Rows from block 17, named by matrix and row number. Rows with one number belong to one channel. Each number is 500 + 25 x the weight over its row's rms, rounded and kept within 0 to 999. All counts start at 0. Numbers have three digits each. After the name is the row's rms in percent of the matrix's.
# conv1: bottleneck pointwise conv (model.blocks.18.conv1.weight, 64x208x1x1), inputs 0-103
# conv2: growth 3x3 conv (model.blocks.18.conv2.weight, 16x64x3x3, transposed), outputs 0-7, a 3x3 kernel for each
conv1.15 102:525478456509447462532482530544529542479503454499504486484499492489488481476502494515488527484490483502508480499506489484493496477503490516583473502496428486470481456523537517507519483489517536504528519484465511502511496467506514499528523492508530537484511489479504496480509456529492543470488503462539501465478466
conv1.16 100:510451503493503496495512502478512475471527480509476507508483473496499488490513475503482510525519493486508511491541528513511481524525511493503476503506486484477503490485494520521500480519484506498489504508510552465515496495500487493492506526484559507445497515446526524469512478534513493506540535477508486434462512
conv1.17 093:475493524509535463502485466503528474530515499477494510495486481513501488501499508487499495473522516508493496492524480515468497515510513488509484489534468490513529472471528501486483477494528482454480505492517479506508492508513514520500476502507475534501494486487529514499519469453529466522534528526539478492480529
conv1.18 099:489502487503509550505483509486476523490511513508497486494478497433512506513508491530502491517514497510502507497510541499499512495507483503485514506482502495531500506471524514530530509505501528510453492511494471499480497523500508514530492516492495512497507472509487496510467515462479489527548531480459509481461533
conv1.19 100:480480570478456521531509496496500478461507493486512498511504509483476486498503456489505525515515524489492502510518482477492474490500512484508475549532482479476476527484531535483502510507473506505475492518484510512471502494495528509530519494505538488499485519489526506507514469523488488459538480487478463482461524
conv1.20 096:512541488488512529482527515481510536511490507514519480482496477463519510527489506475507491517502502513505508522509531489500519499508477479469515492478525504509534535487479480486504479530522475496501509503514494516543474521481505530512494496480492495510486519485480517491475499482501514503484464501508508570514463
conv1.21 094:500472512488505492507468494500481454495511499495493508517467492502518533463522512462503532522498528469490555504506477535491521514517492476529513509495512492510506466512496512521516518508475499492486517483489501468483509477503480474500503495495491516496534484512520501491518496508511532529490479507480451473498517
conv1.22 104:487499534479516462537489508488524513506479487514471487509480518471486471508510475499491464489487482517499519493500483478523510502535521475492526501469495529484500486484507500496473478480519470495525512506500492546518499497512493502500531455557543498493479486462501455492487477484512506478468478540489498530511489
conv1.23 094:508467527483506488449495503499496466484494515506501509502507496548486526474519502524525520483458512503490547532457515511541500484501517494511499490498504509523476491473499517527520538505536487493457481483514504530488516508476506504521509499490514504493521504500512508518494501502470479531526462490492518470514520
conv1.24 097:531472476487516522475508512531534540517478510495524517484504512480490531541536521519504491458454522482480491517511523477522494497526477499483497515483475516503521510495509506518530465519506504512457517511534518479481474493478521519501486520470508508500491497515508539500486497463461469486512500528495524533495531
conv1.25 107:463478490464476510504498522520534542515479525481510513506476539476472496522493490479508501471510457519508483474472511506490515516509497499476464538504498534451503489487501515470500496513484518492498500489480468509493497482470496543511483520471515511492498488481481499490513488482489522476488485467498483525506521
conv1.26 104:495512465484513504482498479486503491510533489494480508495527500498493511501494482501496512507483507480504478464536502500502509525499466515494487492489498497511483487498503531519497494502513496491524484481500508481508500495463554520496521492492520513486538480481503525481446469477500515533462488511488462500527527
conv1.27 099:489495496520525461478522485498491487496483499507509510508500515486470524488508508508522523496462527485525529503485489515486494522480492512512502498488507523484504481502531515508527504510554500472504508494492482489485480515519514469499477518508509517479475547506506504487494459459510487504493506521492499498484462
conv1.28 097:503495476533487491511470506513541534494488512508494495502464494497525501515477481488518510467508521505522523479506505497487528479499513493498499517485483537508489537517485486496482485497508522480529477503487473503485491512493551523508521461507482470488481492487469460517498495499505522420458512514480508522508474
conv1.29 097:501504487509477483508491488505501507486517502446497508532511523510481507481487456506511528484482522487493484521500519498486501511492503485514495521528497507514477510518525527503536502464478510492509475495491470515479519486492510512541521480483474495499482504491478503501514486516511467514502500503498534501511488
conv1.30 103:509480514487533506472476469447467465480512493499515509468519523469482476489490487508496539503478488510491498479508479540498511489502466524443485489493508519551469466506503473484451491509492488512512482492470508480556465488483510517514514527492505493484525503518480480505504533454501452515554478488514489504483482
conv1.31 097:508481489499482493517495478469463481497503491511515506495518505494516496489502534532473522536490476525486514548505482510516494482520514497485481493487506505509496505528517484527547467501464505530560486531490447477521508527489517498504547531512519515492488491507473502481498523541516508535449466559503527493460505
conv1.32 098:513535510471524474489535569476483466486537484494489452501488486456507485496495518495496518484472503528511512482490515454533503484489485514469500507478488452509497497520514501514523528478504496495496496521477486507522526511513472482433471509497524539485539520511485500527492476463457460556502503494532513460486460
conv1.33 098:515501540448498510522537506520473470505514485522470482539466504511498484482492462466502511505510497487485531507519508507507478528494516500545489479495460480491507514507500499500461490482451479483517501526494506505481500493491492462486476502512522497510513527507522497515508477487516470538547488544486514519520490
conv1.34 099:519517497511484525496458505497534506477534512457509509519506509486480511500468542506496496472520497508513486508511527470512509495481526487511507511486500517487493526518498524472517488524538527505490472517500499508510478536500520532455483467499503511514455461533480504488514481456483469479488508492522485535478499
conv1.35 113:508491510490497496512477462480505503495495494499517508494517501523511511471502485483482475509487510525544499493541519501484458530492529491492507479523503492522508527511478495574477492498482499512486466498497542521528518482518520492492536518532482487506496487482496504501510514516473494488481524540509499513493483
conv1.36 108:519540501511530500513461491490458528474509494492503475504488503509501527535505516504505474520495496475514471518505476529505550496511520540482546476529495449532485492525493447496507487506508516508474485510517492518473505533512505520549510417532468482511504473499480508500475555462519436483472514461472503512497535
conv1.37 095:519489481504461471536454514512507514486491497514512482523509521546544507471478491528488484498482510499480481506513517491468493499508488548528512509528495435498490529509498510480510511477501510501532491473543542514499531460525489510525503495521463510495500458492489520512505493494507495532525503490500539466465511
conv1.38 101:467479480489503492484499537469465472481503471491479498469503497478491503505508506499461490507504495511516492497531468512491533522516521508507501525484494515494477448452463509517487499504541480499438514470514531503494494499504466470503515539535502479510559485538517509446466506500483512553487549461533505505515555
conv1.39 108:492507487512502464502490513470507511501526486492501482495514497479487519507476486483482491492525468472488482509497504504512476498504479509501477486524466523505495483499512493498493490504476486467480497525519464481476512481489500509510527478494545485516477507499515491504533527498489487511513505526503497465515545
conv1.40 094:493510483499496501507505495488490507508521498532471489506486488491488504465511488515493521497487483515508510494479494482489489479514514503547471514510487443497496494497491491495536487515499471494515516508526457513500490511468463492511516477476528504522524540483526524522494468489493475533463519497509507522526439
conv1.41 098:528527498511468442522489470529502528481522503493523510461495502539459524468469474543511494496466485479485487521518470474483522482507517481559526518507456512536473493494451518468506484446504521503486485527512536458464439481508511513486480499467485492514484501521478466515522486464543488528504480477491497501493528
conv1.42 094:522501515515480518514509509507511465508522507508502480491493514437536503501485492463521499507513502503504508449512498481501503524472511487508507515509545470486529498503488511503506497515500511487478513490478518488495524519479508460529504478464489472539505512507560483494502480530496494476442492477480465488510523
conv1.43 101:520505472502434495476502491506516493495499532504525530499477511467475483480490472520485495491506498498497508516500467526523491501524473463499520506504465527484511512495516463514500498491459510488481503516538474497517477495498496503487510523528515487505495498496504484493506484544498556445482457476530531531491468
conv1.44 108:526473487478484471534474499493505491500497489494501476511498485460497484499513496472485496497511468498501496482507475505510481485506496515491526468526470520512506509503476483519521476471485493497504492511489492527518508504533473491475525507552472521486509487482498502497522523561485509463492508478537489473479479
conv1.45 096:496530517522537482461515495501495496488515508499512496509486482499490501466497490502517535480501484497513525520473509501491513488468514468480500519476490469518514496479505478516527488518568503508443509514517471504530506515501500490506473473505492476485511535496498504488486490497534450465501506509478497477482505
conv1.46 096:487502501526503512483513534496497508514505483465504484479496531452515489488488512507503504494491497482515498503493529519516471540479522497482468524491514482529527501482500501521526499533481449489524494483512472515537491509475494457510527504495528487480520492494484464504497476491516517561520501458485522500450462
conv1.47 097:522515496518489527486523497516485544493524524512503520496512478502489514501485478506525529519520513464486483503507484485463475481482495477521502505482531502481498511523486503492459528487477506497509504494500516454499500517492509505523487503464514479501523543522496517540472497491503482470512457573465489544505496
conv1.48 099:481502513502467481475503492499481499510503512513524513493527483514498507512511528458503527455483463499521492497482519481493526475475486473516512483503520501475497483530512512538522506496453495514499512535489500511495493504512504523528524498483495508494540518500508489482521516507480475486514574514554523488477515
conv1.49 100:514476462479498503468483494497498468505551479505494514462494467452463494494495513478505489507490476485525542510524527506481476510492520513513490518501511493454491515490501534505476451523489504507467512509509455496543485483514531473524500508477527466467518512440519527454503504537441500523483520535496464466498517
conv1.50 094:485499525523484526497527498527517534481516471519486519499520488466464511503479553499509506500490495500492499485517537508499494469497510504502465474482483474508499486504497537487530503519494509507510482472535510509525501504514540530494478571448501494493530494464504515495498504504495491525498489506496502498518497
conv2.15 107:459453456486506489477479478481467471512539501512501499509482516491477497519486502489481485471454460500493513532519533520485531481483488488489496516508508533541532494510508505481497505479501505522509497491502496486500
conv2.16 095:498499504496465488538545547476467473478477487495485502532498531515525536523521520504484498485480485469462459477476495477475476484478478470457461490485505540603542507486477518461466501493507479508508492517494498513483
conv2.17 095:513551531511504503466434442504513519495507508482489490474483472466481485503503511539528517541525526532542519509511514465473480494503503498475495483461488499492504506487451542493443515478465502497497507503498508500498
conv2.18 112:454443447511514501505516498457459464496503505517496524496494504497494495485486465475470473477468465497512497541590547507531510492442485494509494494505496497492499465511529469504496523512463483513495498474479477465473
conv2.19 076:481459499526521484495491519518516511494473489494488469480472489522513520546527507510522506493513502521528521472491496493538504513534523534544509496496495489504528572516470512529475506520495600558536527498504477513533
conv2.20 138:488494495496485501506533514524520527485524480471485471511504512486477488469467478517513522514511513500473490519523515521517520504505502488469473497518502509519508497489482506477492497505506501503500511500512508492509
conv2.21 086:494479477486469485525501489521500501489478494498491513471464469440456466487489472522516515502471493493474487511476476531516521514517507497494488523505494523466472474499500444480524463477501431480509455475536473489508
conv2.22 095:496481480490479493493519507505502506448476445474472461515506494509518479489516477504493489517533536481487488501508484484494476489485490484484492494507489534546527511489492498511513490505502462494468450471472455476469
conv2.23 100:509543502500522509515499518491502496504517495465480462492473508474436472495508490480459470515515518532542547495490512488476484512519502507537518488489500479484475546527477520490499499473527521478526520479509535524526
conv2.24 110:531540540474457461497509504527547528464506469440443434480503494485492497487462489507518498524528530490494491489480497468456470506509502490471486496503499525553524516478466526503488513499492489525494497524504488507484
conv2.25 108:487482494486494506533559539519527514511509492501488504517506505510488493500468484516515523485493496486464473493490489492496504496501493498481481518524527509525497502522500519499492491501504513501511503480497540505524
conv2.26 096:517501504481462493471459468520510508495485492492479503504498513522506535542516545480508488496508487512525526475483471438431431497506491430435438445466444520565504507505515487512537505489508488477489526485502504470478
conv2.27 097:492500499507482494512537523505512493497477499506486506488487466527521519508519501515531520487499500501490504490493501510524512493508500487493489519539517499543507507499487478500485470506539423411404480501473437467414
conv2.28 108:471454463534541519458459461456406454518474518521500524513501519491484490527521514469479469463478468529542528475520476505526515493486500481485492481466476507503504494493486526500488519492501506509513498492497475479484
conv2.29 109:519513513477468477543588544516531505498480485500485497480486467491502499509502497520517519494504505458459454487478488483499492504505499486478481537545537523568514509482485513488481492507497487513511486488494520538523
conv2.30 091:502489506534507534551515540504500509494488475487484476501505482546554521547559519505526508535551554490502511508500498484494493480483484515523507474460464524541527478492498482507515480505512485454494510496506490475488
conv2.31 097:505536502501514520468446478495463502572585575519524512496469496492501504480495477480477498498504494501500488528595535473465483464488479479469474471467484490488498514487505549511473506497494538528529521507514526517527
conv2.32 100:521544521487489488487470476505511520500500508474488473494518506534603540510564511493490502530532534513533530521544530462448480489488494511500501489488496474483478490480498502484478474480491500510502473462473473474469
conv2.33 087:474502485520506524469464482484472479504483495534499522530537529542543518504513504510524514521522515500490488532567538487496496468467479484489487490502502507497503515486478513498476516492486508489500500498498508556533
conv2.34 102:472469473499466491505536518531517531448480442482499467489501502485523493484509495527479506493486495499493499491477497507512510516520507528534524534550539465479464521509471510475464516486493455473455485486482481466483
conv2.35 094:495474475495508494487504496521521535496486493513514515500526519529539556500455501495522502478496475456462460492489479504522491472500489515516502499503501477484493490502539495519532518518471496634540502536516515505514
conv2.36 087:521522512490454476468469476511531500504492486492479487510532511541555539504496506539549542498504524510534529455440452504502501524532540507491518465442461471453471492516509496483510497485503547544533519533528532512526
conv2.37 117:497514495533562522491461483459465477520530526526508510496474492472470476493471468459453460501484490537505533503538508511499504476499484490495487469463472500510505506494490519498465516492488512498508489507486488522490
conv2.38 087:515545502489502497474417477546541520520552514488537494477506510488549555478536509501508486528527510555563530530528548487457506515521523511495489486488470517532512486479488477469528461493524520541524492502506503478491
conv2.39 093:488475502498494493502522509511503507498498493528515520496465490518506523489484481510511518468465465487496480478487478517552532500488509506498502525536538486488491457507520485494508496488485570595582500502503478452453
conv2.40 099:506503502504495472490493490519548526493521475439470445480504494463490449448462447459465459479503490534545528525561520485466488495496500486494497463457481498505496456483519504497496517523483505497501515512507519512512
conv2.41 124:495480503495520499490488492497511502503522503510518513493521498508507504502477508506487502489471483501493492501497497487472489501488491519534519507507510498487491503509503535487494530493509499485503504493505509515510
conv2.42 101:511515510526510518493471487522536534466471473464481466522527548523535539527522516497491489523532520532535534501452479483466473523505502490493496485481490527519499496487486495484512492516521450454464484502494495494485
conv2.43 120:504450509546528535552593538519509526499499500487472502514513510509505522505477507478472470442471430421433420502503502483493487488477478497489494497512495505516501485479495492489491492504496496492495504488495506506499
conv2.44 099:489486513493502497500485497496519493456445462507505505502494512486505507474469492515498499506467498481457484441432441479484480512520515526514535500474491480438488500482478461501516489498513471480456491505492512537512
conv2.45 109:478480469518562519507517513453452462519516522516500515523545536487504504463475470466455458489505495516514507573652565496532504510463498496498481511506497488465480486509496505495477544497474493470483507503500519515529
conv2.46 078:527552549521500472518549534458503557502513519500488456501487517505475516490479505479483482514538519483482503509490518519467478525523511489494469497485487472508498473461510484467520469495535433470477492497502517513512
conv2.47 117:510534511490505492512482492492490496527531530495507494497502501510520510513517510502509506494511485496523504492511484490511502487504498499500508496491500504536500542507476566470461517470492508512496514521514503492509
conv2.48 085:515511505505480510493482495506513507470478456489491493553536519601563559529498509490485489512509524494488498507500496503498483480479486490488499470466471476484474492496533499515529495491478507512513543507533479452478
conv2.49 096:482502497511481486576586573521506520496530496481476488504475488503487485524491506501497509493510497456475453529513527488483494492499492460444461544542538529563543543486472553480488521500507492472471518513517507515511
conv2.50 113:532559525489509491548546546513489513519565521476484459509508495501531513486488495517507525519504509452427440532513537506487516503503499481478476530529531487540490523498481570483474511489512481496483503521510502513511