From a checkpoint of a small self-supervised image encoder.
Model: 1.35M parameters, 48-pixel images, activation gelu.
Training: 9600 steps, batches of 256.
Data: trained on photos of arthropod specimens (BIOSCAN-5M), 12.6 epochs.
Rows from block 20 of a small self-supervised image encoder, named by matrix and row number. Rows with one number belong to one channel. Each number is 128 + 32 x the weight over its row's rms, rounded and kept within 0 to 255. All counts start at 0. Numbers have three digits each.
Before each channel's rows are labels from the 100 images, of 14848, where the channel reaches its highest value: "patch colour" is the nearest of a few named colours to the mean colour under the peak. Only what is clearly more common there than usual is listed. The data: photos of arthropod specimens (BIOSCAN-5M).
# conv1: bottleneck pointwise conv (model.blocks.22.conv1.weight, 64x128x1x1), inputs 0-127
# conv2: growth 3x3 conv (model.blocks.22.conv2.weight, 16x64x3x3, transposed), outputs 0-15, a 3x3 kernel for each

patch colour: grey
conv1.48:096171117083177094206131152179147133083103145079139105156118092090151055145215169156135063097086221146099118161169136104104108197173144121139103112138106129105149149064127130086073188130098125145123137163142113114128123117119108144095132112112199143114225129115109103081100125122111127153110110135147140099118175138111107153084147100144138119139123143061110128127154149144123110094118
conv2.48:118107148090090162128094119168163177167096164169173175129165140133124131138108150126155120120120130141079143154115149103105119099104110157216153148147154130165140173152130103117172090137133073117177102151166122161107177210168166207162127157131103108104121147106162186172133156153176121115165118078098089097128141138120120116085078092124138100085129109153120150177119170159163161159161165173167180135127125077077076131180131139216132

patch colour: grey
conv1.44:135108111169166112125135185105144133141104132131113147102087143126116079117147091118138164171124180136174125092132169106072073086137138115103119066117127159105185101123113161104118085154077116064112119150152202135168158107118209066169103131110143095141099084164100072169187107163099143141141125119138176152183091108164136121088093237136085116116128093107115097102098117128150116098120
conv2.44:170202121156147119075095113132127143106138119106222090165143187199111194098126064128130131089140088037072048127096110176152154129171108117115117102121104107187114100099140152103068110125175123116081103119091175111067091141111111102125152049140121127120078124076103076098156138121094107166115119131110136111071108079121142121129147133128112127118083120103142114081098078134100131117113102135132150183119176143134146115106141131132116

patch colour: black
conv1.40:117080136167089123152158115077166074135122164127139176108087161147106143098125141113076111100076104200137127080168123122135091089139117106092122116134136108121154136078111150083129088114149134160098185113127068081128078079157157153112193190088150147119085139108095155108133147146138116134179170130134080144074177171160153054143133122092104124129120186113061085152167148154146141194099
conv2.40:072157120088140159137118127096081088117120127114122106144121137157077128177158144089131120103158136096101105136141121115089118157144146218213232225125200132132156118118117140140118146136112145121087101144128125141125089164132124128129141074128147087142114093085110076090113139129102130150122153192117059117195126187119220141108107128123120115106105103175111146184085153136125143156128120118138133093135117114097117184086153184073160

patch colour: black
conv1.29:108123105129165155129124083192219148109101111153122184122090123100137152150108111111180158133134089105140136108088124072096115135167157133129168122095128152141138115143158109043139171086036088134069185153125130165160132171113104109133145150148144189118137098140098101114189087108145216100160145123115138108090110093125118148146087117146131101142190081082127158171085076171101143114127
conv2.29:092092148121101168187111167145134151126134138087100110112116101125117124097120091183169225187032170199157178117104122126105116101089105155150144145150127129102107131094114125135160106138118099139168070123177095163172098143114131181126177131151179154138163198188144112115064105117134131118105130087112104099172127162141198160137124127156164132120135126139128105178106121155192131126089117174160154172186179110136079158132107142091112

patch colour: grey
conv1.46:136153106156089156130120120109147131147161083127126105144132136138197096168079146142081160099064124091181071141180130097108126083170105152146088082139116150120086132079121119217131207163178074105128100082100128111139149120093064090126140087108155116136121100114158126121159158144146100135037163116146135207135128073123159135163143108127142133131131119101111114125070076106179096121079
conv2.46:107111157109159187114108160125165125104116115138097123105080117116116109097098113125148128103139107150151133132138152120138142096108109202161183183103183128050107175136104148133114154143098068109187079137189049133223117170110130155140079142080110123094087148083105122095110113197124130171127098121109091117093105115132161119118052098115108120121120107163093136172082180201088178117095141154071143139156126109065093135132139133115101

patch colour: grey
conv1.27:137118110157098149153141100145118144157209076144111061119129101129148095159173108133132094118095096109219166100124138203105125175158151118188125119158101139133128106165096119104155185051122098137108191152157144114166122094126157232087161140111134059125124121079101165133113121161174190128160098135130156159119152122117120126078189129082081130119172119131159158141145113125133120151146
conv2.27:169143128091090148147068098115120101147108143106056102044081059058112095105094080084123082101109102189147203133141129113131096082100069127207133154130164158100160167084118101117187135163121128082136157127133121147156127097130137142110110206110147138144143110126098108074139095130191117104103135129092105105130156133127144126082098102135106116123159131137096146156100142153165158164141164098168105063134084099120104128191133138195123

patch colour: black
conv1.54:100162105112163130116175106111132111117136111121128177091162110160128112155101127084064185164138083116095106081096157092171203129155108136116164114109153139161162118146091111143130115136141157158116112137176143089167127160094161113158162076143114119190125116141145145102101126107091143110255180102111151147112142103126179096090069171153143122213134190070142160085106090118137116148106
conv2.54:065126085105124134098102101123138129141110136099151094148121113206087212157134132114147125130126108108126121152200131177135172157117135185191180148095167138112150108117116098127148128131154180131102113121124150144116122163105164118171168103174109072118091109106107104109144126098155104094144113159110053119138077138140223158143115158098078098135105131168167173165089159170137162131135134122142089070084072127116153192168188183100178

patch colour: black
conv1.3:124172138226099086109177090080143145099036143088072143105085124127155105140137111158125092134070096089128115080109089112135134068134108165129143068136166149104128145128173141125154071137108111112122117118082161146177141196098079107103126135084138133165083174143116072129125133143087121090140133080142129173112146134169154163170097075066093099157123106128159109133086151103136093143169
conv2.3:130161113122118146122116109126122137134175151096173099099105132160068146180123146099101106113117099078087091080117110123144101114124077191153179163087174122136117137134119147140076106129108145135120058116159095126130125202107108132110115069135090074111052107063102140121161141115086119147114117147086067105132113133203205202093099092109147101116146112102135118155096143168144189122105121170141179103095116136094148196124200147077134

patch colour: grey
conv1.51:141137170067120168224143081183148102094083118152165124086081128163151129100102169085087137153139183151157094159118135105159136163100102127113108107126102114139101106082107158159120144127095110133076167144146201120075134099149127122186166073164131119127160122120120164114109053148178121090121151080105094136153116064097120183130071167153144084064130085134117122136165176099134129136122
conv2.51:131117153120119146153126138160203165152119162164116163100104091098133133117102129149194142152165157174150160112099092044079052088086086139151140099103102128141129150108121131156145109117113089124170093136170112136131142175138108154111112097116094129107108125121099133099131104110162152113129117117200214212122125128118069099093077087091090046106092095135149136172125177143198144133117148180150173146136137117152130081092083078092089

patch colour: grey
conv1.11:108161142135131134115118137141087169177198122136102105193163117141151164182120107138161107150163108122094132099137084078080114152157171094111111135161096078100126112190146145120104143115047134071144123188131097149142112147102105126156123123134148129121149110114071194129176149103159013126167120074109173218130120089152122132133121160181136096153087132137143138146115167180133185127117
conv2.11:095132149062128193137119144147194133177156166111071106091108061102132125107132110119166090161105160159179144140122179109110116116113126121203137105095136155120151140132103083138134160133033158107143122102164106129155153202153125187122096150122127094163152131140144066141100121119142117121085111144098081100135136130160221158093099115129116109127133116114125156143117213119178137162132172193156151140190128100177116123200141090091120

patch colour: black
conv1.53:130150145120112119151134089158114125123096099108152178109151077183112094183118113128101159083103100160146168110120199157075113087096079148118149175170116135072080096136176089082122120164112161065086143093115146153128184155160146141142187095099168119145125081142112123098155053134170125183131113158175135141131145096102121072149105150214122108146082133175153184124164094164109159118137
conv2.53:102116151101140137111069109109104096085111092082097069074104082098152133153117129129150120087075096108074104146151148181174152187149173201160189173117205129110137076129140148149151136119130108147168141133111135122139129136115162113162122109147096155133086095084114121122129130070178155134118096156129049117136089132123208142111118089086074090104075115144060157105096121142159144108094116122120094109097084146165173181127192138088149

patch colour: grey
conv1.32:119140086195117128071154140144080087140137130156099149131154122088139111154098143194131091090124168126160100108170139060098127140151130103115130097077155081178159095099118127082166123121082163061152176143136153086113134117098057107147162177186090127136129093163049121147142115111117109143165076156131123146136097111130093118021163139107093149086193107120178158159138116143143131143137
conv2.32:122097133129097166194204160125152123117103116147187144076090053123154131054090068125140130206127188147166135143183131085135094086134083139081143163081144134119134112110154121097169126108202152123128114112180143125120101120099136199139115129098157167155076146089144134165155089088175103076181118109131144119111141116107095116116098075147124144098125101169148162150046147149105147109126117118187124082132077134097135136148118159162157

patch colour: grey
conv1.49:121097217134160088142110094134125092133101132110181153108098115147206166081128152129174130096147203143117130114127114144167111122110096113171058116125114079202187107157144103121171082117140111142080125137143092182153120160187086126100110100117187075174140140143145101107170148133132137144174145081119143114097114116101063143115123189165099146132113129119099119141039154179096126137123
conv2.49:105136173073125179128120121150159131165137161122139105149133170128114154138130134151139133166144166174122179113092124091088096109130108164224156160177148129169140116137117115143142122168127093131137070152208116147140176201162114161110122048123101136089112189118105132087119117125132123114123131138140116130077085084125084124131044150173108138164117152105129102142091133107149111147119138171159160133172156065086074054068068068098099

patch colour: grey
conv1.61:122071075171122144110149137141044153121185176108096130172138170112128146157124181170203154093073100121145085119130066121121106126177170117129162151114109133110116140169065126107076103128096124116126121127162118104144102173113136123104169119172181182114169113092109080146098125135111109169171111171121140167124149117096120106055202120190136126135171154126197170111098102127152091118158
conv2.61:059113136111145164142135155151119127103131086100108083124118129090113127075144114143092127157119138119138113125117118106117123121146148163137191151150189143138128098141139073137147130153103194132077117105171116117139111119103140128130141111171109121144095172109060136111151128128184109103118123149127102137184141179128192094174148194154131117096078089196143208152055190146117142123133125120164074116196101044072075126084178146068177

patch colour: grey
conv1.30:117113113060113128173131120130157141144100119085063078166185135136116117081148134150120110132129142141124141125111103104132091088141133175129117164000054175207161104148166109088104133177156159133152096176128097102131149127102099100139143079087146109128091114170118088146108159122105093077212128135101125116112126110098119099069152132084123112138126110100132135181183105155126134107146
conv2.30:115144133095136123124215130115110120113122101152243144106135105164164175088097108184136175176080167177142170123148123114067129141221136116112129127138126137110132103160156100153188069123174165174111147125086166144125129075118191130204168110141133109139144077124128112136145146090200173116147141062135154129141132155135138150162151149141139151149133138146192164117140120151140145140118142164185157128125133128099115148176127172192167

patch colour: grey
conv1.13:133130043171158153158180128125146096191143109097127093159110142153108112105158100084046174113113148124117130130139184132106125172155169104217145089110102170130077113168171172162132169183130088098152153108136118102123114134174129119112138087149124123105153093101093078109144069099140130132151128108113121104056146122072119144174115144116108052084113179181102107171107133156128152079108
conv2.13:108139187118129130137078131137170160152148161141126121150121153143121117161128141111175105126163110106131102127163122113146105141137138117153104068061078096090115181104098174158113153151082069123197093163172074137170118151128112158112117125122100124125090081096116119117122102157131122156084140160096085081056080053119119113100119114103119098119072114160118152208163190162154173094107107161156170085095090139163117177197185157187147

patch colour: grey
conv1.37:182188203160124161053093124157150125113092083167133157169158110143157118136112175128144091113132095091105101134121148104095117138125147152201138108155121123148191105095113159077047094152086086084126119117123112136159131101138124116172154111163126125066091154119102099086176136179122093106140124103081072103171103146128108126170143104064135116129166114107132121143123078147173041107080
conv2.37:171134183146111113191196141135100147109098138123090112169129144164087141129149186092050093064053059053073062079138083113192109092142068094077090090102088097114088088135145134139115120117096131137107100144143093125101079084103071101074079102086146138121102103090113111114106121127137123107142122128133197151127179150116068099117133113127122132103119113112139106096135121111091106076089091139152139142110151127111134150150147144155141

patch colour: grey
conv1.31:104204099156103087154135075135116142115191110113174165176128127152103141067130188132116130129156107146130117127144050097160126111114076052101123114139095155166107124129189144095109075125135109118069190077122143130172118135121100156130127148115163179131147180162146111135102070085085136174163101104157119118114115157142109135097140097126094152119093126051127086196117129111174137130209
conv2.31:134144109139157102148174143103097118135148159136155142116139127117075076157150133137005130152110147112113095144146148138143138155211146106052089125115114136147140083131136115109107117107057149125105119114166085104122133119124105144089082106095089108089127187109098129085145097073071102102092129138109163127124175111132121131087113109141132123102113110152242177158181135118175124085083086138148140097086069167185188125106122159095161

patch colour: grey
conv1.10:129157137141093082099126114100106090139040110074124139159144135086093121123089109128092102161136145112176130088124148147154142116139118051138102091100149129163127141110155179181130055133179133095083115160140082107138168170104116146166157154140092160109123132151161109127117105081137092079162141117136081113118137130168035142147082110062157078155178170155189150124130176108102048125137
conv2.10:141146102103105099104110105135174131143124146142129138160175170169138191170134161091095103142146141096139113115143096081101088102102097109055086075087071107123113152119150163152153109130148153124091152116152157115131158170151081099090134092131095091074088144092105139093168121147165163165151136139109136097075098081120109120106063107086064068071031079151213146159149160106165124119087114184155187130149134149139154124104135148122147

patch colour: grey
conv1.38:150151111203139138153125128164110120128121123067162135157063125114175090044093144101131201121138082061166155165111085111115227108135134108123139101130108150075087112141128179117141107062105049052101162119142156163061114124080092170121132095100137137090100140116143169154125098102105118156157140143101172139119112089168117108112128114090098129134134105099096140141101103086108122111104
conv2.38:155180130107083119139145141121155106083111095129170142125144156173127158111090098059057055124157139093166076128163131094093120142124136102085110120138132136161148111130125169119044131117103142146084112138079137141110074080077128145131164172157130121137128138108169130174160130118049086164100110119102113101095115091110140117119104073085165091107188096146255139090164119095108105126144132166083178164107148133116157130142113107138105

patch colour: grey
conv1.50:080117097169162161212106105116135088094149111119127072175166147130091151156113067140153102061134144119145155153098130112163144141035137091131136147123110155112120124100147196155127110160103074111211134096162110144173135130171111165138100158134098142081117118132174119174186184107148168111137168115177139173134160153119146138182095094122082142144149128168095069120138152102186100100130
conv2.50:117151093118141140117121191122122131174165179153122182129154137123180173108157116110126104121155132120194126159113160117079129122131122111140100109137129158163169152137108199163139180120069108132158105161156060141183084128096062160082109177099108091107123116127124109135141150140158160157114104155094063084122096118204219201120104119187176155116159110127146135069079075161129149140125130170120168115154150124137105150187134179151166

patch colour: grey
conv1.8:117141167147172087145128141154163176099140135132095091134126070117083157116128136142138115098112065107093128089121141106137136142119138144174141051094136130103174119116094163060138180124134164115082122149100120136138117149109130155153145106141167197128113172058097132115121101150133088103163119204102105175137126208114100167077228108152079122116108070080167157192085131146125149106154
conv2.8:095107164155134158166128162146147133153126151098061107114097111102104121099125124149098152185129177169201174112125122090106093090079095132145146098119102115109118078116131077139180145111100122136126089139159090141152129170115078118086116074121118159132101167103077124085142115087167128093144125111173200177139143133115145122107099114117081076111072107138121145160112168148211154119110123112155118109159109182255174152139164117075117

patch colour: black
conv1.12:124112080111124160154133089089138190130150173059149110174168143166119147100165095086124143141116120190142078113135142118143077117137126150151178131095167098106123168071139148158084132088124120100146121117164065100091111181177192114188114090105171119169089135131160133105098142066153110134147080146082076140113158135083166089114094129174158149152147150162100128131205138138205138126102
conv2.12:091122122117144123159107098155144149116115135096074089129138091130143151154120139113139106132131138097121110144120136122110108142114143186205189174105181145113150130126118127153148128133095113119118108144154142144106136178122111144122123076131115118099128162118083096074111129100183130125127131172092041094165087151186253186155113162135119121099078110155117173180108211136186147138129163121148102108147108112126112175157201196148219

patch colour: grey
conv1.5:128140122047127181107118145066165113118107071101179138069101068116106167090142100164115133085152077140119118111168104110068121105132124128183132127084084117113135103103115138127084164155110088084101133090097095128085115127208114169099141164171170107197172123149161154164183137105132129104131158151172087117135134153099111179123067141172177153127066140128105111169145155146146182124138
conv2.5:086110155111087163135089128130161142117118101096099108089094094104097105104141141103102112119089125103081100154147149137146133128132124154178157168122137147154155113126097127152138127118100073131149107167164069144168101148107069109069122055110106059110128122127109088098077106138100127120088096128102106088138124136120177124118092126092073082115083132180111174248122221147136143132108110132139134103115112170220167189109174171093147